config = dict(
    norm='batchnorm',
    drop_path=0.05,
    depths=[3, 3, 3],
    kernel_size=3,
    avg_pool_shortcut=False,
    target_momentum=0.99,
    init='torch_default',
    shampoo_beta=0.99,
    eps=1e-08,
    epochs=6.2,
    warmup_steps=180,
    weight_decay=0.1,
)
Rows from block 6, named by matrix and row number. Rows with one number belong to one channel. Each number is 128 + 24 x the weight over its row's rms, rounded and kept within 0 to 255. All counts start at 0. Numbers have three digits each. After the name is the row's rms in percent of the matrix's.
# convs1: 3x3 conv, stride 2 (model.blocks.6.convs.1.weight, 192x192x3x3), inputs 70-76, a 3x3 kernel for each
# convs2: expand pointwise conv (model.blocks.6.convs.2.weight, 768x192x1x1, transposed), outputs 550-604
convs1.17 094:126159164056125119128133117126139119110130126140126130163127130114137126110132126121132129161130131109150089137117130128124135117119116129140126125126156126133118185086121185122119152129114
convs2.17 082:102118128140100126132117174134128234125105128129129124158141078131130110128128167105131120123141121130135123075128113142116131107127120180089124186128171170125128091
convs1.18 088:121105127128120116186121108128137090115127114128098109124104127126112106122129136129105134160127134144151124104139142135141127113076126095089164119210098102132151110125125145151105113119114
convs2.18 087:120113117126104130134099125162115125109133127118117066154128119121129115127129127131159119129094129128124130128131145124131144129132141129107193111128129125215123125
convs1.19 091:130137161144065127130167136105127126115132090148143128140126152118129119146131174129130127144140123132121120123062110149087132111152158093127133129138105096150149103113129136141128128138133
convs2.19 092:119121138190122135126151123122126120125125119128131134132128145129125125248121128130130140084119134115144099123127136135091131130126130102136129127128113183131117128
convs1.20 110:089108137114126129124127123128147128116105163141116174128139135105139163128150131112087134167121145129140109125090119153106111145138119125137129130109137132092133132127128131122125134143137
convs2.20 091:106129133127129115128133141125115132148129143129087112140144128132113120101144144129129133093147131108128116138131131124103124151127112129155128129128123108129150123
convs1.21 111:121124131121149129129113129088127155110191089139139152113125117130199126134139125142152117127167110140113133108126172090131124115128153128128128127132122123127132140106125134135085127077133
convs2.21 138:206033128127128124145128127130133128121117134127129128140129128127118121133058130137132130124123139163125112128117138090126130127000127133128125109128129128135128128
convs1.22 090:111209099128106136132140055124128146125129098165092134129121124141167125123129128107129142123100146107154129128123032139171126133108221118116126128126126137121127122124120116175119122137127
convs2.22 094:131124129063094129121129123112128140128131115127151152123113106085169128123132128107145120255113142101098135128115131089133131110125115125144175129128128128080062131
convs1.23 092:155116134126145155130132191119128129132159149129109115128161146127166161147115127134065127138133099146136121143148086117093151101128116140121113132105109124127117037186117152101152140117137
convs2.23 103:144125111178069133103126127125132165132100119131130127104118136125184117175122146128147128125137130120124133144128126133129119133132128133140125129128131148126122130
convs1.24 119:136132021161137124147130123160132123128129105124144157105087121170089097169124129157119157133115139123142139124126191130127133150111104121111138122102113182133122129126128131115127142129128
convs2.24 101:114120158118123128121127128219120125110133122116127124139130151128163115139128139118112126124131130149133127222174127118127091106126120111104132158128165113142110128
convs1.25 108:118112161130130130139104117117128144133131106129172129127126132117099117131133135165174127134093112132127122126129114148119129150156123138119130130129096086122123126127125123106255130125128
convs2.25 098:089120099130128137165140129137130099127125127126126121152203128060125146128100129133127120102183150149120132119132124131120255125102128126128134133128130135161123226
convs1.26 094:124128169131125127123116105131130137107141132116111121127120128219125108128130134129102137122164134128102142118198125082145106127091121139145113078142088127111147129136113139127129102108128
convs2.26 115:191112125130127120132104128043173114103130129125133129127128128128122128129123130126118129133129127128124067125121132129110128135129088128105109132128126121128129105
convs1.27 123:127097122152169128111129119128136133121085155117116137127132130126126125136149131152145099113118163113175128134129127079135112159097167132137099121119122143144132130126127128129133173131124
convs2.27 132:106129127131128228128131126131147123132131118152128179117145134173139128135094122129152135109126121089133112113130140128130172127137128120128134115128124120127135116
convs1.28 105:101114127137120120147140110126127125126125107130132127063133120142128125153052087102137121128126124133129128016138109181149127135035092090132073128135121129120108115109128111146124116163126
convs2.28 119:127136131139137124125143121141128126127136132135127073127119130125136127098137200146134120127129109110090123120124135138126118164130129120138127076128131147126128138
convs1.29 094:130182179148109130129077144132132135140131124130141108125078080109143110123120201125128120106095117085079129128135134113121129129106145140125105135157112138176093126122124090130095216111129
convs2.29 071:129104126193115056120130132136125137117129149127124122130141144232132150129125183118125127111102124130110122184131125152133126124120145135119093134128117130117124140
convs1.30 091:126128123100125125124127118098138110096131124166120129128138129085210079123102131132135132162082124122125097132074127119119115119118115154127123174096121126127128170135134098169130132122132
convs2.30 091:132129238157133132129171156130169124156133140141139146124116129127130087127128170125128129193156131136127138171139123117103100127137117164059124160128137100136147128
convs1.31 098:133110137132115122127129128125127196138143125127150115149132128125130130123121125111151077076160139079111155124097102106129125122128213085119168128124121125128110155151129091119161146128142
convs2.31 121:149127122091128113131126122125128123071158124126140084128123141116127128127127133114133130106133109134135118125127126118127121123119126090104120112128131127123128113
convs1.32 099:116119065123149129124112135132141105129124097077134132114121125129237154128131124188122128195132107130125118172107127125127143120151126133125128134108128080191141130100139146165122137188118
convs2.32 087:126093119091114129136129110138106129084107124136126095126057128152129123146112131137130129138127128124127023117133134124126134129131153099088120122128131151169128126
convs1.33 107:114128175125090140094021123115117135127128132216110049111135112134143138114123125133135124097042153126128120125128138128127140145119114104167097130184103114127126129199123149142134131118115
convs2.33 107:123122111085133133143105139127134128140100131124128141102127133152136134137131125139131125134130195113141137118128132204104128112131131120115143142128130131134130140
convs1.34 088:133179127113125119140135131126124126132211165122084138104156139133104186096078091129114077133110122127067133063136129127133095126065144123185126118128108139131125115123130131162124150125145
convs2.34 058:134194136145128107133184107113126125128132120134128120127125130130131130101144152129131127142163176125129127142112135127123105119130114096149095096128122122113130127
convs1.35 103:116130132123120129108126127124130115127131094110123077144124111127129139101119125227071126122132139126095087128138149132108122171114144128141151128120091100126125130122126070131111107144150
convs2.35 114:119115138128124127128097113114125129141136124127123129143129119134176113135115133192215140134129129118130128128124133126119130129140126142124095130128151132119128128
convs1.36 110:132199126135165104130122146113131128114130020130125094125145173169154116138149133116040140139125128081116192140171137163123041091100152143123130115111127129134109125148125193137123131103138
convs2.36 103:138134127146127150200114123165124117132127126115104133129174125131097111130172087133133138123150121127161127109143132130104194118227130114125124127128113134165099126
convs1.37 105:128127106140117093133178157140109141148113104127152126142122129107126255000235212178093167190130193130132126127132140095129144121118126131131128144030126131139134149127143138145122163128128
convs2.37 088:123123128128128126127130104137101120112121112128139103106151114128127138127106129126126142099132129130151156129130128124131129129111086136124130125128132121097133142
convs1.38 102:111162072129116115154127123163110068120120159126126101138133119112154128122129122168135132159147140141129093129122177138130133118157173133073145036127154195104103068126122100133115126130137
convs2.38 085:134126126127140114095123076159105116105142126124123106153165126125130113121122128128170127130158147073116143118177129120120132126198137194188090237128130120120127162
convs1.39 102:139125116145135105127126153128140128132106115127162152136119099161098129092130133127176142123091134130129070124081159128112124150149113132138136128117131127117135131165124156120137121126130
convs2.39 083:116146255128138119130131135144151142133139138132128107130128127134127155132137139126126119101135117132120102203109118126184155115125126150160125121128184125130114129
convs1.40 081:123158144130136156129109108120159120079131137176107128114111188080118111112118127137154123097163105137088100135126132130130128129134117123145164128106116158140126126147129128128130118106184
convs2.40 071:123124139123215129119125149131135108116129109255123135108134109128132129122137204104136114130113122128148095083112154127132166157148125098107132110128166123131178120
convs1.41 097:106129129140129130129160127117105166156099133129118113128145122133138158195165113128107131137091115125132123109129080114135121113167073116124126125124122147112123133132145115192104132124127
convs2.41 089:131146128128120129131109118132128127131106128117112127128126142119127122140130112127126118178118139114115128145058138128143120129124126119082134133128126118107090142
convs1.42 101:177122098127108117135129130128153142181128060129129124129131123116131130129115078134128135134141131185124123139182129121132198150153133155139121106126141129126079131125127138127128128129105
convs2.42 095:105127130128134158150128131133127119123121140127122147116076130144129114134112129117124140131128084110128164130132135129123127145131131130127130128128126129127133121
convs1.43 091:124144129150126000126109103127120131084188121136131130167123157127104135113130107108134123141105145129119080129169129089116151126091136140131105114126177128142125130127128140128137154135108
convs2.43 105:128181112129167122126134133105088124103246096187247128130124137145143133125144151125147129139127129152130127131107132092128119110129120108130123134128055131130137112
convs1.44 121:132126128103125142119122131126159130107145129163123081128122102128142128174142087157118132120127127119125159116133156102134117117126130136100141121096130134124127133127154113111129105138126
convs2.44 141:121124133113128142129129129127125132121132153128128136137121125130123130097236129142146132126130131128131046130128127122127112117127121122128111128128113139195129128
convs1.45 123:140172130127125115138101131116105121155122117122125100126122126123123115106092222139169070125137053222174102168118122118129126131049211074148124152110127130112129131152126101128128138120120
convs2.45 124:126204126130124125174128119235168141130112146153126102212105192121129124126190127136133128115161080157124112085110129123094093125131139120134133115128108126168126129
convs1.46 083:126123154128076123118144126147121129131144034134115139132118247125077128135124129161162152130139148118153137109129126113131127150127070137125129129135134074114080140185144133076129134108126
convs2.46 082:079123130130141122121127108167121125120094128134092130117126129058107128129129134126127125127106058106140101127129127140192118162137171207124079128128155127128132163
convs1.47 098:130082128130113130127125045130087162106135132121144120127127145122078136147137115185124150133175081129105116132124131191127114123130130126112144111132175123137145153145117128108158120129115
convs2.47 076:128130138021123127127135123132128104150138129101131129099119119123138198126127127126141119127136130127094141129128137117140093130125121157130128122128117101133146138
convs1.48 090:104130163085097128118127108126127146127139115126090202135131136128101134127029091132126128109119101122126073126131125255037096121101120085127131074147121130128094133125127139125135137134124
convs2.48 086:123080115127131125123121148133122128164171130138109120130124130098128126127063130126144119131125127147128128125129214125130128175226128117128127105128128160131182129
convs1.49 121:090142128125115126132161121130126138110129097145120081127128119132143071128108126126210127125131129128143149146136075138125122142129123125141140125130152121135128121136125057141120124186112
convs2.49 148:128126135129128129125140129137132127128130137122124143100068136137108128125128125137127133112126104129145122072129142125126109180218129114123106133128142151132141127
convs1.50 108:139175105162159124137134122155075034158123111129117137138127127133130120125124123145115100126122118122163126127120102070125101054202147128134129128130204059145125112147133132142175128114130
convs2.50 104:128138174128111124127128126116128138078107115124123133119113139139124129133127129119118128177147135140128120127127127126096135129103089061127127131128130126133123069
convs1.51 087:115126127119092213112125070129126101103132132132150134147130118135173130127150118160118127076112125146095124146121117137144041169133098126130114124162095121114173161130110140166155134127130
convs2.51 077:128126111127137106133137150150121101119112135129111129153126127200129120132126138118099112129128135128125112130141111125120132209150150120117134138128131178142146125
convs1.52 113:129129128120144121132125125131165140203115123128132093180242127137123125081125146134136127121129173128136126149131128129127100130125135122149130132125129121127124140130134130132175113128132
convs2.52 101:093141125127128126134120131092111130144111100125117121128140099126125120128135127112121118132164131127125109117130129117137128129143099109131128127128132126139118089
convs1.53 133:126125128132150122129120151140138141112117207088086131121058092122097091210255144123145115129141128128131129137127136100124121165076116130125125134131129103144136121111127115143132124134140
convs2.53 142:129113126129125127120124129126135127140130213126129128140117132162129130127105129130114128130128114130135127128133096128127128124135127133138092151128128079138126132
convs1.54 083:128136129145131130144169133128114127131119118136128160129146130126167161135127132145133131129116140169074074100140131113151117081093138122120212122127124170117148122130129159131081172077119
convs2.54 074:126136194130125124091150122108130140128134099063129122076122136121132155158113108161120129137128130140199104157126101132125157096130128115000127108128118119129131115
convs1.55 111:115164129164189127161118129143123123129167119102074132148140128058090033155124132128111129118162211141209127128108112128140132126131157152146119121157135142130092143135120134128126130128134
convs2.55 105:114128127144124128136119131216103132123127128133112121129136124126132126125125113126131132131092087105173161101115120135105131127164150107111127116128129156124135157
convs1.56 085:158124070119114114120130105125139065099164135107147145133131097143129126131121109127135129137130119130114096129132134147069134131134164115140133129146134085129148123143131102128090132127164
convs2.56 077:111171140128128109136104117133114126145126096147142128208115159128128129128125127132165117127135123125082139129127098125127127118134128130061107048128129127131129125
convs1.57 091:085127116177102146128124138124120125138179126164133158128139095125124126147124118129128168128103219126109121129114128131122121138132128126121084126125127128125116127129109173138132124140123
convs2.57 070:132128164124128129100137134111096183186081127123137163117122126134124127130131119146137125125126128041100098127127129128135130135128164129140128154128127125124165128
convs1.58 092:152131122122133150126126135117158093119184150150183080127119140135138126116154123171116148126145119127096131174134128118140131094127134206108149132118125126113127124108146132139135099141135
convs2.58 088:120128124129128113150122107102138117100136126124130096126127127137131134127231125131129127128127121121142124103128127120132074114089134158126085137128121127144122128
convs1.59 094:126126106124123136128130127087129151132184126113110130104130138142112147154130097131128127129100112110130125124131137129153159131129126131114115123147095110114125143120157150133124132123137
convs2.59 112:151128117132122075130119158131128146123133126123136078130128139124129116135136119124122115127116128146122128127110102119135125133120108124121134152128120124129127111
convs1.60 089:137102127131128134124120130130146140118115116129107063133180134127123134130127128139139101097134138115129133112136132127097127153068149037187119148109142114135144126148103133135095130126132
convs2.60 084:139111129126127132149166138126125165153111155137145161121132101160079160089148145107117127097127159151123140147133132105132126150123120126137092096128134119120136128
convs1.61 080:141165128132134125127128129129075131134182101143121124130093134109116119148129161127136135118119149119091124129110043136128116130129085141116098126069146133099122137177136124132129141126128
convs2.61 082:144117133131131128128180141128141149062129127132128127116167128143125148103114147101140126119128164127139143153130130112134127176120124144138125137128110123132139137
convs1.62 095:116129155122142125119175128123132139130132129154154117118179129110122126131127134144112158089126185165101130128123114124122138111159115140148127095127123121057150124130123135145129121123157
convs2.62 085:127145127125128177147152113129131139122130090097255117130126133067112109128145117126152090128166127117126107116115135129135136114150125120145122126128128124132128127
convs1.63 099:126124129135146151132136138133129122119154139126131124157167094130127166119055129125132138127135127128134080128133129130116107141119132125255081144101100124120167112170125124128123125139136
convs2.63 093:129120128139178122128125160112019128128119155180160115136131125136157098128123165131146128146146092106117125129123123121037140157131112131132122136128124131133128127
convs1.64 082:128122119127111147116131138142136133129173139186075051139127129077135068159115130108136143126127128128130126127136111130115104133167156126154180124175136187097125119177133139131122104167179
convs2.64 057:121130140178149111127140177120122159124169135117127128136121084173160128127105191130132128128136124053133140130095123089107157131111133122245118128128123147121140104
convs1.65 091:138116143140137132127119132134128126145075097114111134132115126174144120162136140086137138121116162126124129119127098150128124146067121126126108119127116121128131128130110151127125143143118
convs2.65 121:139122110152132129113130127144123127122151127122132134127130129108197130178129129095115126156110133130128190185095111112147135126109132129117187127128126142117126134
convs1.66 121:141110131126142127135128127133149127192093124110123125134172135124000131122125146123126126139083131153114105125145127151140128111122170145125126130146127127190094133128118119127141129130146
convs2.66 117:136126153132128126111133128128137127135133128128073128132207133147141129143126130127128128130130143127127117133089119128123132134129124143137141117128125117127129124
convs1.67 087:124112129120129122113127129128128130116097123127197127125059132000149111129116103093077148142149122129127116132145128136223154121118132099139119118165132130144126131125145128129121116111130
convs2.67 097:150127124128068137105111122131128132118098095096108130128083135133128107122109118120125128123157127135021131125131105124129110109124127124119140125128132137128087156
convs1.68 092:131168111139112124126173127111132091082122158131135179128096118125132131128130182146127142120188148067136112079150126176128142151104128126113083142137116090124146122171121130134233169112104
convs2.68 080:125088214255120130117190151125131189135129068122138093135125180139121188134128125129125118185119141133100121157143150105128125128124128133209127134128123131125145133
convs1.69 090:162134146192133197126122088126120102129127140124149134161150119154114142108107170123130155147091110127108131070131130099123095128074128136119126018144130142132051134167134164154074128127130
convs2.69 101:141114120137129128128053153103129220127117123092089130129123090142121076131118134126128128128137101145145130098129102124118130120125127068064118116128120123151124115
convs1.70 109:116130128128129107128125138130127177126115128171137060081127126118114129126128131149162145104104115135162110137096135142157123130116129128177117133120136130098118128118121173133108155129124
convs2.70 113:168116134127127129119128106119125084136128150112108126125155124129127128125127122130164159128122144121126141250129131131132140119172126128165123127128128128153106126
convs1.71 095:153080107109132168126132148127117095131135127119108135125114127127140129121125226126203128076055127127127136140127127137096132132140118127134106109116169115132126126132126130141120134128246
convs2.71 084:113128113085103136129133128126127127127118123125130136131136123118115135085095128129124137105128121126129132132133128132140135109093131138123123158128118127122117106
convs1.72 103:132125118113084099110163131084136135146099113131180142120129127122130127164133132149161126144101144219129164123131110129105144087142117079145113128114130126105133185136127130190132128131125
convs2.72 096:126136123129124134128143113152124130072132128128158126130255144127130126128130131123125137123132158109115114130127132144151159127157153128125129140128126129122125142
convs1.73 111:122140060133122106117111150114127130135129152124137094128113100128142120110116191129144186134124167124165094119127130105129152133125119115060109124129153121125136107130130122147143130148127
convs2.73 094:127117125104146121126123129127130124131099152213132134124064199120119122128131127125127126196126161136128128129130127123255098126110130134158163103128129067123134208
convs1.74 119:074143093126125136130126131177115140139127074132183129127142146137192255119000092132181125128137127126104128127123126081123167132125155090165132128114163128124116126132130138143177121141129
convs2.74 106:102137134132127126126137128122129126128128143127128131142128094147129138128136125118112126125139081132141129115115124126131118126132137119124132125128127134132130129
convs1.75 111:133123116129125131129127133125170120101142109126109139130129131107147079127132122125150119196122101101121128125143145128078124088131126133128139178131103161129115144120123131161108107130135
convs2.75 129:154103129129131128122127127128167127120126089128113122110127127121128135127128128158132147128128128105127140127125128130128128126127129116126126131128125128139127129
convs1.76 112:135131141145069124101122127126133116127123086190127123130106125100132120125084255137140117102126154126103134169135138141122133133149126111130143120104137074125129137126122125107124133129140
convs2.76 120:128134110111125092128106128125132151139127139131125131122116131163128108140137122124125125122117142125122107117130130130114126124103129157125117124128129132127129119
convs1.77 076:135118129135129117211136131121074167128158107118141132121109174159149128127096090127129096148129099128079134145139128138147126141129141117046132141122086125127157138131138151119129179125063
convs2.77 064:128107102144130123080112200126118129128127128128096102131128161114128129127137196155128110127136130125113130121127145129089136165127089175173104108128122104114140128
convs1.78 097:108134129119123125123074138135147108126120110158183137123126095125125129135120131130122127085141068151123096134128129138208086165118131132127127129134120129104138109107158153144124122116160
convs2.78 084:161114126099125127037127120133129139106126121115125121105121128112125113138086135127128119127128140076100135175129129140192116137122153149043128125128129125125163131
convs1.79 103:136129130133105065157122131108139078118128137123104120114119129141089125138122127090123137132243115141153012126093141136131112122106170143126129133117191127102135151126099104143062133128204
convs2.79 092:131129130127121131132128126148133157138123127123136079130131128128128123129112138137128129129130066177128130124135115126129143079167125131118138117128159125128095210
convs1.80 110:130129123127121139106132128125133100187154130128138128126120126118115163129030134141120131174133120123106100111114103219130112139114125131127125136129128128127131132122129121121128127123138
convs2.80 103:125132128119126140134129127093093114127125133128135120065202129117107129129170145129127129127126114133132132073171141152134115129137125163122131141128126130129127132
convs1.81 095:128123097126127148128133106139088122131161131139134109124143139114120157137138126116127120134149105125139100136119123130128124097192176120123082147160104121117128121103142124148128128135166
convs2.81 093:125087137129128111123129127125126129107102128127108124179130107142144127139119116135227127123118123119138123118128093128128168106137129117042130130128115127120120121
convs1.82 112:100182162117131054130133101118195170127058150087127138123131093125165128113117104136163126074091128031143246128140125129129012129126139133126128170126121103132119123119127118130121193140091
convs2.82 092:126130115170160134125067159129119138127139125124130127103148100130131105128124098131134129126160078133136126124137108116110134094176142129116129138128132195129104141
convs1.83 107:127126132120128128099128125124142122108095134136143098157125130130125124100130137132141128115130139130126134107116157138133105123128141083110129128105132126129122126124129134126092126107123
convs2.83 095:121113127136130132099129162086044077129121117130117130122058121060129129146094126117157110121117130124129010128126182130108111133126091079124129134128117127123145124
convs1.84 101:128126132131123111131103125118137175128125175098122062127128122121114125086124120127143086170117140130122119139122121113135128124100127130122104121108124126139125126092132122130187093151129
convs2.84 083:108143131129131126168137129174141135040128130127130129132141125137121152151175130101131126127110134120130137126137129130132126144123133255180129103128133120180133113
convs1.85 089:129125121125122129127126121122128119159128049114154129131082144130126136126118148119132130129128126139095101144109129133128117118141094120120124144123075108123255136134147175117133111046103
convs2.85 070:132121129150125129134128129120129123188121130119139187168117124156129128105136123114117132143119128154131127130128120122014125103092114154143103201128055131125129126
convs1.86 097:196137161142031116142147127151102127149131134131120114139136122165122133190128092120130055129121123139160127108133144136088138154137133134116149125143138130111128129018133103123138115129127
convs2.86 097:125118134255136127110193179128127085128147115134131127132110134125139157133126176144129130128131125124130128124129133117127124128127111133115144169128142128123126129
convs1.87 099:117129129080129171130095116124128048145223148127136183131126125116146129120129132124114171130126129194147128130135130197133099153152138129126126130124166104115153130121131131140121075120137
convs2.87 088:144120133120113141090150126128126129127095130122129108159130125115127147127088097112128144130070128153130128154139078128128109094132125133068127128128119121154126126
convs1.88 096:112094139135130180122128122128136118157128116152194122157118131109098123127085124127103125124122151128080123117137145131129125078117129125123127128142129119127160176160179127124163117202137
convs2.88 103:135119129133102126117127132127133120113125104127128131154110125130131126183129124118132126132104130172109121193143133125122119116125132109120139155128117114116128129
convs1.89 101:140131130112140083126135197096129130148114129137085109127113128148133154130115128124130128099114156120159131127132126098126118108129114135124129135123096148139165162116126125127179132151083
convs2.89 106:135063126128129139118137134067091128128145120126126136130129106107138127138079119128125125123126104092111162139131122135175132124131133068111130103128122246064119130
convs1.90 105:127129126130082126113123133171111154121089127140128131117134125123133103129129133131140135136122143131186120138122126109116122128128145132133129126117129121116127143137147129127178127156127
convs2.90 156:081124127124144128119128128128040114127124113128125127117126128000132128124127127128137127146129127101134129118130128128128118125128128142129128115128108134137128128
convs1.91 097:121136124093130128111115126100123133138128157128117121144139129107094127127062132127128100124167127151149124097137129131155110140115164181125132127121202160135053117123127123129148138101126
convs2.91 103:121118129124143105125129161120125106190101139234130113122112132115111121128130128139121104108134116135105128127130115129025130125148121132128140055128113126122127100
convs1.92 097:143148127115163163131131119128088119128147135111112129061130132147146141131114143144125137105130146123150120159127130127134128159148124096128139137109160121126143122122134129139117125139133
convs2.92 100:133138124130141128128129129145129127085128120168110124127129089127125128099133231119134135047115102109138127139126135133121133126071140139125121128128151121111137143
convs1.93 082:132125127112132128125128125130150154130113125135129127093126123093124087131154159092167122135108133158137125124128191165125130126104140132072126151129140153130111123119142135126125100128130
convs2.93 095:128131123124120128127127116111093132141151064129145127154128126125125102138108128000128030200118143145057128126148134128144128111123121126127122160128128131122132132
convs1.94 091:114197080156081123123131129094132137137129126128125127128117128094137134135158130107126137166131100123123134120127157133136156129057131144137133098146136130166062142143137181126126133181149
convs2.94 078:126152127127121140127145134128133109120113117136147128119109202121128129145134134129119148142135102141167140124176103131194062173118093088130076127128128191125155126
convs1.95 081:109125133121122137127098128109078125126125101128118156130121139134149134133136130122136118098122117064127122108142166142138044077141129146143128126156150095110130120131113127152131128145126
convs2.95 099:129126114146131077106140160093140121126120130128137096117116163126144128130123134132112129170129130075122118129131112127141124129152122146127130131128121134175147129
convs1.96 088:131125126129125126150107127134146127145115100109133122126110132097119107093115162133097128129143127133128121124113126126144106130124136127121134126153115056157127128153071123128129139129125
convs2.96 086:125234128129124124129117138126127140130120167109164110132123154068125153158131117123133044143126127129123132128108142127121131118135128109128110110128128089126129121
convs1.97 090:121136100137110144127128127120127126177193130130135136091147062142128116096135025129113155139128135124137124154156137123100129116128127086125120135110120135143101131151119174105132156122147
convs2.97 082:136133120121124141132129126227086126132103094125128136159138125111121129163137120115124132145117145219116124131194104127109144115136240064149163127128132097131128129
convs1.98 112:127137128120115171139126129125147125244132143115189135118146117104143093129094127103188125145120150106118170127133130140128115111155183110128128157135138176129088130126129128129129136128121
convs2.98 126:207126118128123126134135128129128127136129103137125143129125124126124150122118109130111128148142145146132127135127128129125255122123128121126109127128129123127128136
convs1.99 111:125142157097089128129082126109109126213126128128127127128186098126170116126117131131094172123130144118163089122120128129112123121128121127103147160050143135125095255165124125133169125130111
convs2.99 087:144132118138076127090136128149131146119130134130129152255236127144106128131138116127126120110075155104069122129057130152147133127176135246146135120128179125129126148
convs1.100 096:123089107066117129153159120127134138123127142123192101150121138116124087144089159086123125126121150130132121110136145128164053157140137151134137121074126119084159139148132107146128124117125
convs2.100 095:125128110120147135114083124128133123217087135223127130127136190151126106117125181110123131129113127106131091124129117125123155132131128125130105139128129129117126125
convs1.101 083:138132139148124086133140126132119128133109105135100112128103114128067255136131128118128090137132144128132129113129144127118108129127172140063130135111120097173133129122142133153127136098109
convs2.101 071:126049126138127115127130244129125131104142130131152126125126140191145174131130122126116128131125124127130151132132161129125153133142126169148108128128196121139130130
convs1.102 106:160116126175104130113138089123129121127147128123154133130131132136128166158141110140130127136141125115146067152099122153185112117122129130135196142126115123104114115133133140133176127101112
convs2.102 094:142127131108140115125100124129125137114103118129128152136122130127125099115116142105107123121175119087130153033130100128112123136135132126125129167128094146110133119
convs1.103 104:131099140127118144123133155129121100104130115125082167116130136082128090134119109058121165185130090128125117127134132111112126127130131145164126128143113123089170113177128115174064132139144
convs2.103 085:110117123126107134113127128105078128133120143133126127082197133136150128128092142129119183111129093127135142126123132129128134128137121134115099111128102135134134120
convs1.104 092:125120126130130174121144181124094125130132174113083127109113137120127125151129114124178089130134127111118128127145160078131139126129120127124131143148117130133136110132130127123104105150132
convs2.104 092:128128127071125128144104116130108126151140157125128120120127109129127120127131134117128137132122124125147159126128124128255117100053141118122196049128127135164106127
convs1.105 114:124240150121123158129005124128127112119131127109098147140100108115147122092125171150128151155101111125155124116128130147131093130103156101202142130126136112084115157122126128125129115130150
convs2.105 124:127128113111126125126144140170161134130148154230133117126127127136146117128117180126127122128128128087127131122122140145152127134124166155099127133128171121126131132
convs1.106 111:135120134087088132121147141116142124147124135124082139123128120112161130098129150125255137255115114109000123140114098123152137121149109131139126130144127135127119127129126124104122131129128
convs2.106 116:117118121140128128125093110134180132128105126113114117116126133135189124129115123128090213131094131121186133112136125159149160112123138126114118143128128103147122127
convs1.107 101:139123128136155128127129125131125126120143072140101139127128137146103129144101120146156130114049096164112220144116132130126125106128129128144128121121132140149114131145118123127126112129015
convs2.107 089:127143125129123128126131121126146129130174121124255110129103134126128128128136153128150142136136122129128128121098128129129139132143128128130133204128128123129130146
convs1.108 087:145125125160106138166136120108124127101124148131118148147159212164129120075124118119149181140136128161167126112159150127129112174134117128207095063128129136121162149188123081150145129136129
convs2.108 085:122139128129123144123135096109113051069126058133127114136131130087101188127096093169129134128127137100163119128130186127121141091131127182130096128128119169114130120
convs1.109 101:121132126128130126125121110097133133180130136129142183139166158186124102174146126125019127116121120129104171131115165158120152112131127197116132109136121142128083137136145121121098104134130
convs2.109 125:180130123128128107163129128121128128127120105126092127127122148187127112132121128125107120129123127100129126141125075135126124128121126128127112132128126127126128127
convs1.110 093:128128160133142128148134133147148164129137133140137122131139151127155125128138128152112126221114132108113125120159116131151136130109087128117158074125146114133130142127126125127105112114128
convs2.110 103:134130115129111127132128113068129132075128085128101126126130129105126128123116130126128137104127079094108138111123129127121120115123122135094126117128118144125121127
convs1.111 105:128149108126128116147127125125126131123121140140114030131127122128126068119128127129122108195082128078129129107116129153113179145146127139135138216097136183124126135128131129130101128138132
convs2.111 154:142149124132128138122128128121131127127146122132126120123125130139128127134127127127127128188148129129127193128141131128128100130135128118132116124128037145114127128
convs1.112 091:152141123115128129149108100098133112146126129083102122085128130167132050102135126113129105097052103132150158132130143128131123087112129126128105137128135127144096106115122171148183125125128
convs2.112 100:128128119132121121111153130130127129126157142127129150130123159127124132116128108125132099134093132113142128096119156124137114130132133129123129122128130130130156121
convs1.113 095:111128132135120130112127130117137106150097114162128164158116117114172113126127129130107131080126110130104116131122133128125127126143064130118169116073150123124127128129062126143125145125129
convs2.113 107:132126129125131111179129140121127127136129172131129106132091131122127127115144136120151125128159127148123125127122204119126126137032119125133167089128105124133120128
convs1.114 107:113076086127099137129113149127133120117135082091132104121124145120139174127143133187122146116124152140089116127134162125200106114134124126132131123125126126112124126151171178133084130154106
convs2.114 085:137097129126147119128123097124125116122127142121125118128128102129139127132113126128117128129133110080111242114153122131112118110130134170134133131128117154115129125
convs1.115 081:130132112132203118126125131128182137127129134129128125124130125124048124120098128112073137127137146123125208125133132108172126072124127131130122138118129150101102133111128042131130134164127
convs2.115 073:142135119144132129125084174106126158115150100134127128141138110127129107151118129130127128112136100133134095148132133130134136124133131255088123122128126104126128187
convs1.116 103:128164136128136145129112057122151126135115132133148134122095132124113071161155125120143110142128127133116114092136145125128053198158114103156112133114171122136148157198114128109145148146129
convs2.116 111:126129123085118127124124115127130134121126126133124120128109149124129127133121123095128134118137104114127125127142111140143123094102129105131129146128132185116110117
convs1.117 111:087112121048120132225147123137139116165132127125157128127127136133112114123129130118140127162192103101125084123177133128128092126097145124129114121129153137132130129121161127155128182123109
convs2.117 097:119122128121113137076124134113161123129128127125153133110139151122130130128126130136129130149133118090161087128128130129118146141124169128217125125128133150112128136
convs1.118 105:140125104163135136132122129132138139174180099108125120127133104129134085126130130063128129164098125255082130120143116105151119120116136100140111187129126167102131126129156128119107133123132
convs2.118 105:126141128189142120150134128145129133156158126123128120161133134128129132130152140168111152109101115134126113131128132117121160121140194140123088138128133210147129152
convs1.119 118:109121129126129143131144111130130131119131127146137102127125130119132108100144135107106141140114107118131161134128146145114157116119133132131133110114122128134141160120123127140135141117122
convs2.119 138:118128128129128255112130129124130131127113130128130178125152129126126129122124137125099132125152145114135127136126121126127110140136125127128128121128127124111142142
convs1.120 095:135119132171077122127124139121123173132128115126119110140128124118129128123134111148130128131120064122144110160127121104136128129119125122085137129124126116112138128148130118137120129130095
convs2.120 107:123131122126102130113128046102131136127161127119189090115066120129114126137129123132120111153129134128122129130125125130162130127048129139227128113128091127129128189